A small sound classifier, trained from scratch.
Model: activation relu, num experts 4.
Data: trained on synthesized solo parts of chorales (CocoChorales), 39062 training examples, 22.4 epochs.
Rows from block 7 of a small sound classifier, named by matrix and row number. Rows with one number within an expert belong to one neuron, the router's apart. Each number is 128 + 24 x the weight over its row's rms, rounded and kept within 0 to 255. All counts start at 0. Numbers have three digits each. After the name is the row's rms in percent of the matrix's.
Before each expert's rows are labels from the 100 clips, of 14976, where the router gives the expert most weight on average: "responds to" is what is common among them. Only what is clearly more common there than usual is listed. The data: synthesized solo parts of chorales (CocoChorales). In brackets: how many of the 100, against the usual share in percent.
# router: slot weights (model.blocks.7.mlp.router.weight, 8x192, trained with AdamW), inputs 128-191
# up: expert up (model.blocks.7.mlp.up, 4x96x192), inputs 128-191
# down: expert down (model.blocks.7.mlp.down, 4x192x96, transposed), outputs 128-191

# expert 3
responds to: trombone (74 vs 7.2); note D#4 (39 vs 11.2); note G#4 (32 vs 9.4)
router.6 081:178156128113080117111113086130093152118147136113119183143138151122165120150114117145140114113110098132123152114139133122134144106173127115146137107121178107162102090145170116119141103104131116
router.7 109:142104167156142108161111115151097093112156115148141126117128099111138163129104083156115125115138137129103129139094126121134109150117125100086153081119106104162105120122169136115100121150089146
up.0 108:129099072140104133125141141148158099151111101141149102091149086111111116124148100097103099097108115085158098150152112123115178111112128102140153162142095115140141116147108143104115127087131082
down.0 103:151098159137144100163140173120091146100152112106076124135101148135155107132115150130086126172130177088112181157139137140128087172133164136117115109121153120109127172137134103131148145137163159
up.1 102:136168107171137161124128122082100133106115133107148147147128156117091113149127111092136131140106110107175176122173140139090128104140108078168040108127130113104171117148180144139118085134109124
down.1 096:132201130134097132162090171153146088139136117159105155165162152158107152138139107156111132135119111090119132123114067142162131141117125167096157168138126117128119158139134124161110124109166095
up.2 105:093127099097146139114101161186117101154126187104126142103097162106123115136120115103140111122082147133141158136124137104126108099119099130119122084134105116132127145151115138087146084113176134
down.2 106:104108125115148132127116157082182127194112094141129110133106117097201072156137127124132132140118089140150131088135089132105123162131123109142113126088136118133106106167147172100169166128158105
up.3 085:117058093134115096168159165143091129091119131188135134109112133160092143108137088102127131174094176061096168138116163122123158126104118142156107100118152122124170096114138153116141122108127178
down.3 085:120173105106132138139118121124101130150150132136146088143125115130118118140118155124135103108167167158147125136143136092145107131102141079134118173088155093134092140169140120138130122112127116
up.4 082:107152110160108117158123143134166201116153076151136106146125162150167053130093122133130118136109150169103148089135125148138127103162114133165130138134139146142140089111106141095143117133107120
down.4 081:137159107145163141096102161127114141136117140114141094098105120110153126094127093112100100125134137112091111126156145127147179130130178121103146124144109149083155112111152132134130090130110117
up.5 105:102129153077106156109087121132133150092109145096128145095108118103103092143136127145116157164119168106143086140099098106126162131170130176100114116139161129129137142105174167133153105093113165
down.5 104:166152151098182136137188188152111162107145114102144093120149154112129165104166127082117125116156139122127139088140090146122137131182149170129131128122126115120159081121123143131155134125123117
up.6 087:116134149120126147161114100112122111122108128086112069159150144127122100105133158107138126162092139115107107165091168100153105144148104138189110168128132140123164119106126145106114147106132117
down.6 088:128127143134137121122120114070111163091139146121143112096124104132147116096154155167138124138156132138134150095119152128156114150150173140106150155113098174108131121135136076190078126138138096
up.7 111:142111124154137149124113117125156074137109165100133120104130137142126139116131114125106110107075141086105096104159136157155183123127130110143141139143106160136147131075112157121098156102095117
down.7 110:139180149131104139143176102153149142146128136157116128121191148108143107127120132088116104127134094152122148194124117156134129101131140109149143141118142121123114098126092143157110114105123146
up.8 120:152119120087152131123151093109111159144123134154174148136115110137137153100131075136117161170119147148174102090156110148143128120103144114098136104117096110159123082162162110123113089132162131
down.8 120:083100139109117136150119129120135109142122097114077100139090109124125169094109120173114151092134182125134162105128100093124120156113143116116119148111142082139134173110143112112165155131118102
up.9 035:116145104150093110150082182118082146171120105112108117153126151081112056121140126103142131156171154118129112128129091102155133118151155103162126140139140083114115090163116133134085155158125110
down.9 038:080093114128130126146141109115117136146156093152126120112116148140108129127122129133103108147087118102119127139116128111139090130117153121122146133118114160095109154105107130129103152117153156
up.10 103:131111144135127130119137145103115162110108140169147143116108097128110072191135113119129137125109116086147099103131124155104117126120161125123169116129124135146108146109117129115162114157162128
down.10 107:126146141109120115094102102089124134153112135113129135108127161086139134100147104117157166097117148126181112130139153123099153125130120112112114133114119146115141076130156135151164144154134140
up.11 073:094087110172120116140155106115119067096100121144143111158125164124163122135124121139122126149142092162156174153165112118144129174166088105102109140122123116091120132169132157143153117107141126
down.11 070:143155113105123147157134104135092121124127126128121097145118102073126113130121141158157170129112157122043146146105140126131078147112142166139113115128118156094141143113095115150154085124131134
up.12 078:121195113121111112111127165153154171137115178162110156109104082138115131157128120146125127108107147112122126150132115113121123122136131182117088100106149135144148136059118165098141121071110139
down.12 080:138134118161158130148176181089165139082127143136126127141155114135108154139181129070130134114136135129099155127144142137140130172120097110141159108124135151105140108144199129136105102123120138
up.13 118:156153142107077106094140152107124145128124106124086096112105103099115155139132121148098128138143144135118100132127147111093110125171143100115084114133152158119120141145159152152166127098121134
down.13 118:167121124153097157158128161151115113146163115087104131146068150121155155124096115138090114140159125084132161083128144119090126122141093093149125078168145127085118115108142102128163117106107130
up.14 103:126110125140116154133120130147112142148118131126156129171119107091128123118118156090123098119189122162152144124160119108120145152112138101152153130145100139104115159153106099136153140082104152
down.14 099:124128127167080129106160138181139157140140132107144141106139091119081131107122162161130147104127117130124089148169101143105105094101058175114171104114120160092116109102155134102134158137146100
up.15 055:110124150073144139115116128097115108153120105114098054164122145128144116138151127126141107160112109147126127105095110080114121088149147147121140137104151130164156117135078165120120110133121095
down.15 054:151179139147142123093123121137125158155141130138126130127155087127125130117099129037127130127090136135129144146103126120151086086130096113124131176134160092112126111118115147123107108104117157
up.16 105:132166141108149113148106119106162100161141104108110129115133137112134082117110110130143109121126171171103138133136153159113138143134136107141140170097157087097114175126162098113173094143103126
down.16 106:059117118132070142103163103124116096113164141124138149129185118122093128140150118152143154128153090151134135111136112105122124099092166136109175167137111100185131107110121129170084137108140129
up.17 095:093121111115134116123074145114133152099087116119169160101129133155125065119138131090144133132055113105166146123115106146160142087115119125112091122092116099120127141140168143136149145142118116
down.17 092:139122150137137145103135139095126116127127105149087133074132127117135116115130140141117162140119142092144094091156099143123133145113129129123151160124141135148140133146115153108094101138149175
up.18 118:159118097100126082114078106133145129085116123165111146061137145119132147111150148185102171103060153144133105126128129178118131097173143109128137112097140131142170133110134122155160186106097108
down.18 099:056083156128148115147083126096107099091130144171153162145135135160117182122112120149101136147138116121161150125124067137174138137117107142161097107162129088156116116090172155151078122164132098
up.19 090:110163129098166107103100122097102179132125141079104138109124174160166138086136106117161112112150105149159153132129110148121129141135138127137111150131108139145090166169167142122130159119112144
down.19 090:162139110138160171159149107179109114096119132159133139131093108167177149128105099110137139104097151137116165147117161144157110105132156113150165157151122132111120157111087130103147160115107115
up.20 091:093143106105110182128139097123075121220139129134104110139135171129162147125115122105139090118124124127136119137124094113103152128108144094109133110104094148131134118170116165111154126152140116
down.20 085:113147095081130084174159143125120111122112153066162152112090119109135161094114097139099118137137131105108147138128087113138115109153160145130143123148129146084125115137168123111138118126133102
up.21 107:122130146121099149103102110160165143088130109131168145131141149121127105105119106144132126099118126170126096111131115170159165128124114124110129149108090140131109173086145123152163133114160121
down.21 111:116149126154108152158178137164107132187114157149107095140143138128140120141120129147122104088096111109121133173130156110118123126126142109133136150110144129099117167133137107127105132138099137
up.22 093:124098103085125144144114123149130132106102125140101161163151132112121121143135149136141152150150114142181159123095138112118125152132155120116149113114135114154074135099140089153164182120143128
down.22 091:145118112167102140118087126079099156107080108119112093114126142137109132114097166126127097139086138111132164143101135124120123144131113092160138175147165126126115169132120119173126178121164117

# expert 0
responds to: violin (90 vs 14); note E5 (72 vs 7.4); note D#5 (50 vs 8.6)
router.0 109:121137121116075128091168118136097121114125204086102138141120147147147183105125116140131090103132083124101148148113142116147091147151088121119106129134097092141161084125150101125151095128092055
router.1 102:135127082124117123120157120152087134088155127103125144142129123101152104119135130126186097120072116103114144174090125151132138087122149158100190139126119121117137123135153105131113108117139080
up.0 102:142072124104148129136153140122112124089102108125131110140139077119117121103137162133130126115108124133104141154140117114112123153133106186136118113122162116124164154126123081124109116124096143
down.0 105:107135136128134118127096147107133146121122152161121145172144140140120082140126117147151126128122099088140115126072108095151108104108145113139139098133118112156180112114153096109164111065102135
up.1 099:096121162093125185166077155124094128135131147107155096111184101066120085128134084124115138133166125097105112089114131112063144140116149121125138133168131132126162121122158143134122089109128160
down.1 101:105095129138092140118101098145109112108155101108148166106108128103145124116114139112109182129083175137139140140118105109124118112122137130131130124121128124142089117153154123101111200186094133
up.2 099:175070077101133132137156146126100113113138131075166120113134136127112107146111165115124135098146157131120136141091093149143135134122176110104095130138156154125101121139126126133104177125126111
down.2 103:136105141147173100139071118132146122120131151091096133113132149153192159123118095140124105156105095141133139093144129137119107158113155097138174154103153110112113137146171144098096111155111096
up.3 107:135147110093123154114102147114144136141133138111134158122113062121136145135125125176127119104106175150137140129087098143178108148150135116126162092134152112136155133155139129135083149149129177
down.3 109:155119129118125134127134082149123134139099156151101137096112110115112130100130113135129097121164107162150113152150124128143169135135141114123117138163156085160166117143155135139153150089087076
up.4 100:132137100087153149124165128082128123104105145114100121103127110144152125115131139126118107149120135109190159134152116186134075132082143203141159111108115142125118124098113127142107144098134126
down.4 092:176117141155129120099137170109152137131132157125135159150152145148096130108152107131090084157162130094160135108103105110155128139126093119148094113163103084124151172130134144168136121154115128
up.5 109:113154116130149115118122163074089150111170115125100105118099136115073137125141134157116127166149087127113146143105159133121152120131078134074127111126125129120123145126125114095068133194141086
down.5 095:187123165094115145118129133124117110098119142159160121153132098141149130112129112142110129087133117162125147112160097107136130152094106140097101129101134139145105116143142100125130146101161123
up.6 109:133119083105151130179135091164154151122107138115185132129120142105117151120127148094125134133153097092145141130129138112128137116126122116100116148103108136074105099125145088096147105126112122
down.6 107:105138121162124095118118132097172108126130135104099159089135103112120151121136096183119093108081097135144122150105106135136094115128113119141095148134122131128118091110145099136096111180096153
up.7 091:175117110128139126110158135152144164118109130090153108104165117130100091115137119105144059130155100104132137157122128130123076117144144167116133152153163157139091145168098112101124125127117090
down.7 087:120140166174074119162128125129116112107113138103114131142098120141167113129116104109130109106144174130116145138125176114107107143081154136116159125135083157148126172105141111118123119173110116
up.8 096:082138121156140142077114134149134127079157097146168121131168126136155111132116110090112113117108125102120133110143149153122130120135152118155116158133070120145161127145097102151099161121116155
down.8 105:092129127160182086117131141117138093119161116116164110129161161135116145124156164135134112151160102121106086135099146163127139081112110127116141129123121155106118089101117130137101108116124110
up.9 090:104111095103098098125123140141099149136141144104142169130123133154126102138114129098091175113121146154101116140129142140144110130157111120105163170111146123098094157144132152138103109118129115
down.9 098:120109129124123127147167127114120135147123125119119114092086140120148152104128134146130160090129148109117154129154140119179133152156096118127141117150141152121142090097120159132079167140102105
up.10 136:130141096150126127123125162105106144078139132118105119172116119166086145125111149151131187135142138081156109134094085069151117097126103160173106107159154102124142165127159125103119132122108178
down.10 132:142157126110098089111127130121109131146132145122084139085147109126080140138100082135144166121118073094158133111089092116141094118117142120158101121117154106121154111169191138149128137111170167
up.11 113:120150094178131113130138123152131146145121139144080114168182106171095136116110126133115159128153171140103120094119124109123158224121111113183199094160112129111108145128114094117085139120105114
down.11 111:118117138113130125068147121122093116136115152077109107140172107177129127097153139115121118132138112132102149135121133116158118142108119164116080151095161142146133116173115119128122141128122123
up.12 090:113138092119138128102091152149148178187132093101132115163081132097108109128167143150118165061149155069107127117153130099125136117138144158111106171096138130128090116118106133124111137145137140
down.12 088:156094117181136108139141154124129137138128153139120116173133125157115135130169167173148161141126177156140098105112143110100095140115073163133109142156157152077146115111123123132084108137123092
up.13 091:131112170113148145133142093112148089150109136107119135117130173107150100102149148117125153180155145091149115108146083109109151117164143156102141120166139148092099102100135134108133101113175184
down.13 094:126091084170124127138109137121134117134152138115103139133119144123155116104137087122132121112142081136120102138092117125085091077158103173142110094101150126138133132143136167123113120089150149
up.14 095:139114158167155127187115128131154114077160126130117162120140129098143100149119136107122140083134047128089083151124132124116097136116156130123092152137147135120088127173118111121138153105147149
down.14 107:145098108112137113143133146172108153135109135136124112164123140128122170092133131134145135132114105167102101098122114146149145175163138127094162189099127097115125135134141130133124091118105149
up.15 111:103152120163168076160172127122142109120112125137162121149174091137137136099136134137148079131154111162108123162144129079143100112112116143104098138155123132159135108179100135149135126141126138
down.15 116:103107130159161113122157104072103108141146122151129096159099117114126119146142113111166140131164105135073162109139138139140115100117092140132139122111145139132127146117115121089124107165111114
up.16 110:122134092156120138157139143100125145067100114129161076165122121094168172114158100090126135145098152121114156124111091093163113117103145109122118146147121110140122151129077131170119140125145159
down.16 111:081129149124082128140120131129120154113127124155085125203141171143127190108128126131175157125127124152143110091106146111102120132151128071098153148130141116136121122100156122115149136147130157
up.17 104:114172140137091163052124116153165112150132102121130104092133164119150152118111120152097128159112140121132108128134131118144149110170122152111159084170135095149089151045083155138136097168143129
down.17 093:168107125132139145155142137115138126152158173140147121136144075161145146108123141161158156041151151092104089131162106156126151142159113148122137159127082130127116172147127099132170165120115103
up.18 103:175114146140157122132165123167113145094143115140108118135167096172141073121122115060103132124156094076129115118151142078134119111146151088155115181120129072152123106112153131129127103168105163
down.18 105:098128125132130163115117132126099125117131109093147097100093120119109111107121182094156152073136133137116138140127142101138117067152138124124108165130110143130138102112148120118141134170106118
up.19 120:089132117157121126154133121125120165125115114193109113122096123129156084138155136154134116144103170171135128127117119113141126146140118118130102125100151134146089153141116121125156086137156144
down.19 128:119122140099131154148125120145154111143134127126138099163144146102125104132120138147161168172109125135102154121131101139097121139129137128134128093142148129112119140070093109139094104132133147
up.20 097:160137135143127184096161112134156133120152124155129132167143142172163082115106138112137140148178084111103139117122153092136150122169095112161082134136124139170165136132145079124141109143111088
down.20 095:159145131101114137110116135134121135150101105125136092122116117156101125130159140105114079109144179122095118105156129133077141133110096152079117203136140105141107164161114151111123107141101138
up.21 100:129173069121137159153105117160088157114123117140116131116120144123041179132127125115140100128112154108108149136135093104163160138094111113142138106110118129118158123134108164127096132128156152
down.21 106:129139133153123122104119109102083130146110146123130169188096139133148129106097125136137145115135135124105148093139117134109143077127162127082076100096082147181128140147144148126124177109146128
up.22 090:135119141077152147090165139083160145107112131156130150141137098121123120123117128171092077109134190154127160107120121169140139159112109186139090087124142142105121190135151126165126170111102126
down.22 094:125089127100152168108108153163119134141124209125148100158167170133105153142156169130120157162111088135113103141122146125134117105087103147125147146107154149196108187142123148123127127188156111

# expert 1
responds to: oboe (90 vs 7.3); note C5 (89 vs 10.4); note C#5 (31 vs 9.9); note B4 (25 vs 9.5)
router.2 091:133094125130139121117108099087123168130132144095146123199122105139127130150123137159147148126136164097088132133092118134175143105148093145114128089123127165139113110115140116095119110130125150
router.3 102:163113132112148140126104119088155155103130150132150140153129107113143141148129156177142178163123139091131098138138147139147114105161105177131135111127130142113085143075125151130105134143122139
up.0 073:057121118142100154131159167095166103106118071143145142075113081058137150153126106148153096134156101089159126121145145068109159142101162130100150109131121115160106184096120090105106131130159112
down.0 068:143143122123158119121123120134107127125146109153098111128135145150154162127141124126136131108103127086120114153156103134094171168091141145137112119154151121089081115104104120162095095141131099
up.1 092:146107113119103151146131152107123098127143128121151081132102170130149100145157161104115117132107114178118127118132166130131111129130115079129106115091158118138147118100171125106119117148128113
down.1 085:122091122162123149127128137153127144123128130146137122154107117116100110160102132175105162165122127090117081116110155135113129093159073138183131126145113102132059090086136136119129144129116097
up.2 117:126189115117118125126150123125144102142160130118138164137109131133124169141128099142158116158119106100130127098150086184144137147094166135101173096141109123074132098104156137154127101148139132
down.2 116:094109127112093137135126119169151114133121132103097164152071136134117126161106161112124159135165123103109152106143157095110132179134094136132107101112133107118118114140098127101154177093178129
up.3 093:121116083126082126117119061124109125109146140132126148163149103143137144107120115139148132093160124104144114132181185142128150138157111094090068162145124098153073106166148110135096147152180144
down.3 089:155120146130097109127123132117206147146113133128157113151102128109122123099116114112124109131148110134146112141092070051127175181137151105136163082144109109182109124127117127138116076111117136
up.4 102:122126090127092108110184090097154127104100152143103135155119123115064100090161147184165108140152122110116107122087072095143108164142112130114121153100140137140124150149175145120164153128116108
down.4 103:153089149125152112124082160095121116097084143172140139130081143112110151136109101152109143108113146126138181130149148102104121140125101152127115102166137141153145174130142093131121154128135132
up.5 099:085112136143075103134109130101130115111119110093096160107122125090109080125151137098122109129168108135119137106104059128169095145146099122127125102152164145106119147086152156171101101131099147
down.5 092:161137119089116094128143181102119117123145107122153097135103123150135141121151117150161127147119149069137158147151151132125144166110145101111143145149105158123108120126139127142108126143135124
up.6 095:157173134134120086125131109120088095153130147129101139123118116164144178132114111094124149088115133159125099127148080151181118134110137096090116106131126166078178107135127090107093129153139101
down.6 095:131143089121133158068153094115166143111124152080085097126098111149125134107172097150109116126118157138092134095130098119119167148116106126138109093114143104111127148115091135121105103129150148
up.7 104:122125123075127140108100123144170109128120171118141158095113139115139136136114128117139136089139115144093153099109150128112132117144097096115167156150111107099139161122131143117162096093106137
down.7 107:102075119116120072137172133138079133116082134120136102150124074153125113120106113129109146135157153075123114087128131095116099141132168143043134130105159106141146124103110088157177133129129128
up.8 111:104053135130158168124131139139105125092101104159118109138114132134143148156121130161166141109124151154128146104115123084132137136151129096073113148116169104141117169131119128127175098102112125
down.8 111:149144101086122137127146112094108155153127122191095140127142144115138140117119136123140091117139135123136175129138136122139131105121118161131120114155133101174145133130158142140115115138159123
up.9 097:075084143132115136115157110122162107148121084080109129152108097132151130129125114162133159112161131124120112134132128122134137102176155154131153118163166082103152145127135139161165125132092135
down.9 097:111142131084186125141109152134111135136134110143165119122137125105086137114140155112115152176140144128131142146159118123148137141116167138115106081105144115155135102080122123110109137116163126
up.10 106:123119122108135109104139140169121152158144132137135141124110154105149116136123105116107135169135160106138096099169104128121128126169146113145171135146139106099120133105101164125144095104113102
down.10 108:092139105128092091127150154120109126148111138159147126091136128096111130145163142134108138146123121115082132181117163114102079117117127115122148165130110151154144122151120149150127142129114069
up.11 094:129144150118071128165111148151097127141121145104132091125156141126174167104141145118127106103088134137086111113169163138193104137125147116111094117131155145149146133123129156132148109142154125
down.11 094:115106139102142157148106086153116138134134112110130097171128093098102123155149143156152149151165120105129140137126098129099135124145108137127128133121098115140133201127140124148124113105101141
up.12 086:135147128136106123160110118126144115188102141154073100137116145145148132135148100070105127104122121119122125157135131088134110103139136147118128120165131123149156150138116172109121112140164144
down.12 083:132129178119146160143133145134138107132132139142127104124097128114109129128140120099129133123128131145131175077150129136113102127167077153131175120150112145148117100067154139142112068155141105
up.13 113:135109090102118114109129160165135142124128145122102151105135134132157130175145095110122150110136107096092131134109144137138161114123086117113133111101175131079109102131140118114147127140192120
down.13 113:144102121142113151155100081145092130139149153084121139128139148128111087112131119147150125138161094119140162115136127140092176111131083154116137117108134110149152107128165124128164080148130092
up.14 095:120127105124108169086095122115169170159173126145123084126157085108093137113122190185113097141119156146145133152116122086144144116096145153125098090128121146129143122103133118153121080148111150
down.14 090:114131168124149156151066159095131105107114114144141144130117102160181144134086127125163112122132163138105127129122141142115121135142073147129111127135138109138112119133082131126094128105123155
up.15 093:130151123150156120140136122115162122152099121130124149057116095160116096133135135094141127118161097091131128140120088120144079134075113058129109153069154162133133086096145117149151135103110152
down.15 096:148131093136104139162105115102148115135132114085166158153133128092143146131123094127143108130131162116100143077104114142105164121183098162142201155106126110110089134124122158149090132122149090
up.16 100:171129098117067130151134102165113116147132162124062113118152128097155084110137112103154120138105145125108077180134122135110151152135133155150149121136109134082137132151102129130102140112131113
down.16 100:127120095102143103119115159125144150115111145123144109171138150172097133162163169124118128157113160148105128106169139106141121128140127154121176129168102121117077141149142152111128127154119118
up.17 108:124109129131171121127130133114117158122119146151160181076116121096122105112150099135140158118134079083105096117106085137124130179089102124146139109176115183110096102129118099132124144159137177
down.17 104:136136119121098133104152081111062156108122160088108132152077153113120174131105054087133130105118117137121125134111159134121137135142113122113119134136144030137154128158112104086164133160151116
up.18 098:164113129155099141128110105150173129061129144160139145181098141117136126123151120158133109134126147154097095106130116107142112128191109127170128135112138121125157137119162159111116087131115119
down.18 099:108116116115145079116120144135141097163116145124153139120096124120134122128094174155155124165099151119153156121116157137101105096156078187151102107142132108127135111136179130119146145149097151
up.19 100:143135149118101085136148120166138083142122153117122131166112118117130182145108086106119122147099166129143123110144153152141148158134100132141110104147120119130128087127151102114130147136101097
down.19 111:156149156149111118103114163184144122125136106108150116113143122126117054110141138159126086117139106137129127139144148127130141110149132116082153070094158134124089172124103163120126116124107140
up.20 101:115122151114159104156132076113103117170160129114165088118154110117103112128123130126172119126138121114124170145170116101098113108088130151128127124141129131148087140175176100128159099120115136
down.20 099:098137133144153142127132163138107098085140123093168144110171163133130173140106127137115131120121114094133154115106146142141115177111141086126142085174104101108142150124115154124139154147112093
up.21 122:085127136061127134156129135118088102133160151146167058157106139120106154116132090080156112166180088096088119131126120133135104124142134154099131168162120127155125091124120123137116091115114107
down.21 122:098087126135104101132086174087116109100132118107182116135151122135129082116097131106106153100155072127146167160092085137136113146162138077140170139141137128181116103126122127135150103136123115
up.22 102:121102142112105086120162108174160072078125145125080169123074144127099137143107128140131127130117151103122157152081151064145108107078127099142141140119150089145152118158117114150144087119117145
down.22 098:138116101133077131146140144113074134153109113146129112131126087133154086109125151133113105160180149129149125099138116129127175117122197193113174121107113109101157136105115116132114100087125118

# expert 2
responds to: horn (55 vs 7); note A4 (28 vs 8.7); trumpet (26 vs 8)
router.4 097:148158111113084140122127082145106115075142159130146150116126160101165110133101078135123143116076115112124099129148167113119122133169072112142118152139137143168079103091166098109125147116141140
router.5 105:147146135140077152130111100138100109090153163127122135133134139115186117149101082146156133126081111134099137130104166177140115128158073135125093165111115150120118118140176093116124130111166151
up.0 106:099120104108138144143147141138124121104123121144110148080159138166123118113128159090115123104132156156168145082139125104106100165110151114147096086096160133149166125090137137138081175134154134
down.0 111:139132132153136139117158108111116180087119105155112100170149150094089141104136089132147114142071119129115094149132119164105130102124122098134111132103140104102111133125119127140119149099125145
up.1 098:127112123157107081133138066098143152145141126097126156143120157159105102127165157139142148152158114119108127112139143144123151145147131122139067119088097138115100112120111097164109111157131124
down.1 101:135089098091121164114145148147135168140125141128118114104122149107076179100108137086146161129139087159106137151147100102125148097118101144122109131095102130118119100123124132113053143181122136
up.2 100:160193136086160099118149149122138167165141104115135105143142144150142149117137134150122112093123128103118098153146199069117146117159130104119134144137109123141129150127095167094127111116118094
down.2 101:122098132112128091135144115133101150160094117148158133153110137095074122104121081097161139129146123167133129068121125110102157061159146108138145161127129127112151151133191137130106111093150126
up.3 098:156068132140168117103127108125125156111130110093130150161123132144143084108129131102163185131140145140131114149129056129154110107172128084161148156140116148119102138147114146146123106147162085
down.3 102:139125111128123129165094130125135141146113151129105128086127146119158155129133143115084114139117145164151083117083122090127126093146136170110078165077128106114144094083095124134143163179136145
up.4 099:108102100146141123122165098123163136151131143157127197103117123152081110145156146137138088148155129114128122121109126118122103120087090125084164158096143061099118146134143151136140130104108160
down.4 095:106157107158154150141125163147096099117135129110154147099077155149141130131126137157110147105101111122124105144171111092102091087121142114187146154161149132078157114091079135104106138145122119
up.5 116:121131085171114140120121129132107116119132142140135121116146162128123122127126144140113120114122091177131178135143140168123125145185098122119123125126144057130077165122142132123105126116075127
down.5 117:144128127119128146118152166156123138146162147097121121153102145124139103131139113132141078127092101161152147144112117066157085115092110131096081125137106120106129155151158137128182126145110149
up.6 121:163159101168153117137134128185115145141102133167152130115153131129103116119127117109142113084063127130129155166104114092138139145140120077126158154119136168146157101130148130131103164122099125
down.6 114:152132098111112109131158101111103144107115109152132128110165109131081125084121104127103076124115120125149155143129068122113135126151135108126119137112117110140139107155127084149091127094114118
up.7 100:150142092128091101131157144103110156093106180150146092134134137157156159139132085159118083133114141144115217108136154113129112103092141144153092137107127078141110163134147106110116162140123101
down.7 104:173095142136127088113145135094121085151126129138109125118122134095155135103140084107149132130142179135172126163132148128114152114121092169140092107119134117197140140172131138084107131128098151
up.8 085:127125093106147118135144116171143097152100139125137146081119147128089123114127113107152140128113122107118101113108116108068160109130135136122138142136140153174145143150074134127137160191122123
down.8 090:132097135177126120158150167190079101145123126130107127122156113082117089116117174114089134148112142132109156139168152131153123191158100133147112134157143143142075152149106145136118093096135117
up.9 105:138106090122115109143114165100117164172118134068150121176152124140154116113112142129104121082147137173116148120170116146123108122156123152145083138096141121122156160201141116135157075164119094
down.9 110:072140160132102090184104130099100109172128110134133132128133116132100161099091116129119171125116128186125112167155097161126107097148127105123166131117145138123145123106128136091111132079153134
up.10 071:174111093081125135120145108135143140155135141070117114119118160134168135157138137069111118099122128125143149125097112112149145077130156141155151164119139111140162179166096160136103143159122134
down.10 069:123124101125157110154104149158191110145163145134113168095140131127134146111140119141103123115125125137134130147111150150121125098135162087124110134119142147080107091163093123126103139152120113
up.11 105:110092121114120141123141147107173094152115119134128089139108143134141142162156135160146148092195152115149110150111144108128112125129161120084110127079126175116100104150153109140095129136145109
down.11 099:103137123127136158098102157120152157104134110186145119102109133072109128120115116110134101110129125148118088085122158111121107102154125123176164192156133099163118091124104127130152102141106122
up.12 093:105133135087091098097134142146147104148176158168134108159115109147133151099115154082140131140146145080109127155109166129135160113133148084090135138107158172095134143105105116143146112125107127
down.12 097:112132147126170069128136090139087132141143110157164099149143144158130100162116124138149140059109140118087133134150140120124086127121119164136115157158111117112116117125128134125148162148106138
up.13 118:087128092154139152114126165096139107159135134160142115079117130144139119167101122086137092174164110122118140126103126123114110110102121194102158115125106121141108125093109126123091152131145105
down.13 115:166124124114145116148118117131127120116139142152128091188125158131119097139127090140100104135093129138141114126137123094139168130153141173122090144105138130103137168134135134182165136082101141
up.14 050:138113156143106119180127123120108101112158153113140148112107151153119165146157144124118110129173156156115078107105120114115140089120128131125150086096185115170135091160128143166146094171087137
down.14 044:097132157158123107110140158148161149116141079133121092139183145091147139119108151146130148137122141137143115102107119136142117114123160137129121097116145168142138114134172101107141130121149188
up.15 106:157095138127126148128145107114152094136086141120139097136126119076125162105130111114128146120163128113141111118139126128160167128094120177110115105115134155124142110105070123160136132129174107
down.15 108:126081105159106146157101132114152119139153099097149138130079106078172126114112177117123148116139140106113111091080158114094138101099158086147174107120143136155109159094157102129142142121123148
up.16 102:092076165134157162127106134084149141116110094129115146121112109104133125128127137163143144102116175148152125149098134130127127136102158136129121115086168142093142130150104125121154170148164103
down.16 103:109071155172121141141146113110108139130125128132101129188141121126096094138133102148151149143132116118083106141116149128116123115134165106148135122131154127150112160118162102152155136092103115
up.17 085:142087103087126138119112112108113084189096119121133134098132136178084172142110117116133130172127115149134137090133101125142155124127137154119185140123140139122161122098182076101110105085085129
down.17 088:138132132134109113100165139140121125164160104085170163081141124163095143143152173085115111125130119078140105112098103142134075098131126116117141159139093116119120120088128141115184122127115121
up.18 097:134181088133077122161122140115111103103114070095114127160123112139150131128113142117135162134108126135137095120156133104101134122097129122149111076107145190113100126148152160179106129124110078
down.18 094:154077141100166122129120141152134119106140100084113123123118147119150105126123163145126156184211135133088148088146134118155101106151115159140127149151106130146102157166125130141106145142142134
up.19 086:181127180148153108124109174141151163125133116129132115130154132099159085150134077155123144092153183151115130164126077114103144106116135137139153151147105100150122149170170181123156139108091123
down.19 083:111159110153130151153085112137131114118123138121128146075116160151107095116125150156141158167143112147131122132110125088157135157174130111169130065123129140133123130113086123158133146178098163
up.20 096:142143081147134138173171082101131150139137153157129105120149111119144196127133073104122168126079198121097149105150177110129150140113113109159128141114135131131153096143114126127075144105134116
down.20 096:094109122091098114145128104122169137103097172139142196105144123119120087155165157146109123097127109109151124147108096135158110108116159147110116149148128147148148123143122105158123119129120151
up.21 112:117140149190119139106110114121130123145127138134101133189121174136104093139137137115136149097152145134106106101111134152124170114136166110103175092091096110113154127123162153117106120142121125
down.21 112:088137133130107107107165122108156135121100109139139158136105090132145151162159097162144132154120128090125148115163108134090094167131119140090110143105119094068086138103096153144122126168137128
up.22 106:129143111150154065102101155107099127138139101145157161141160141118090172120149156151134185115101124109108108198114148112143125137115098130160147137140125106197097121156170120113079150151099148
down.22 100:077178141135180168128121070107130123113145110138154107123140138122111117140097111080103112106109113103133136098111152102106126126114124126111075150179136142133139079143136170112123136093148138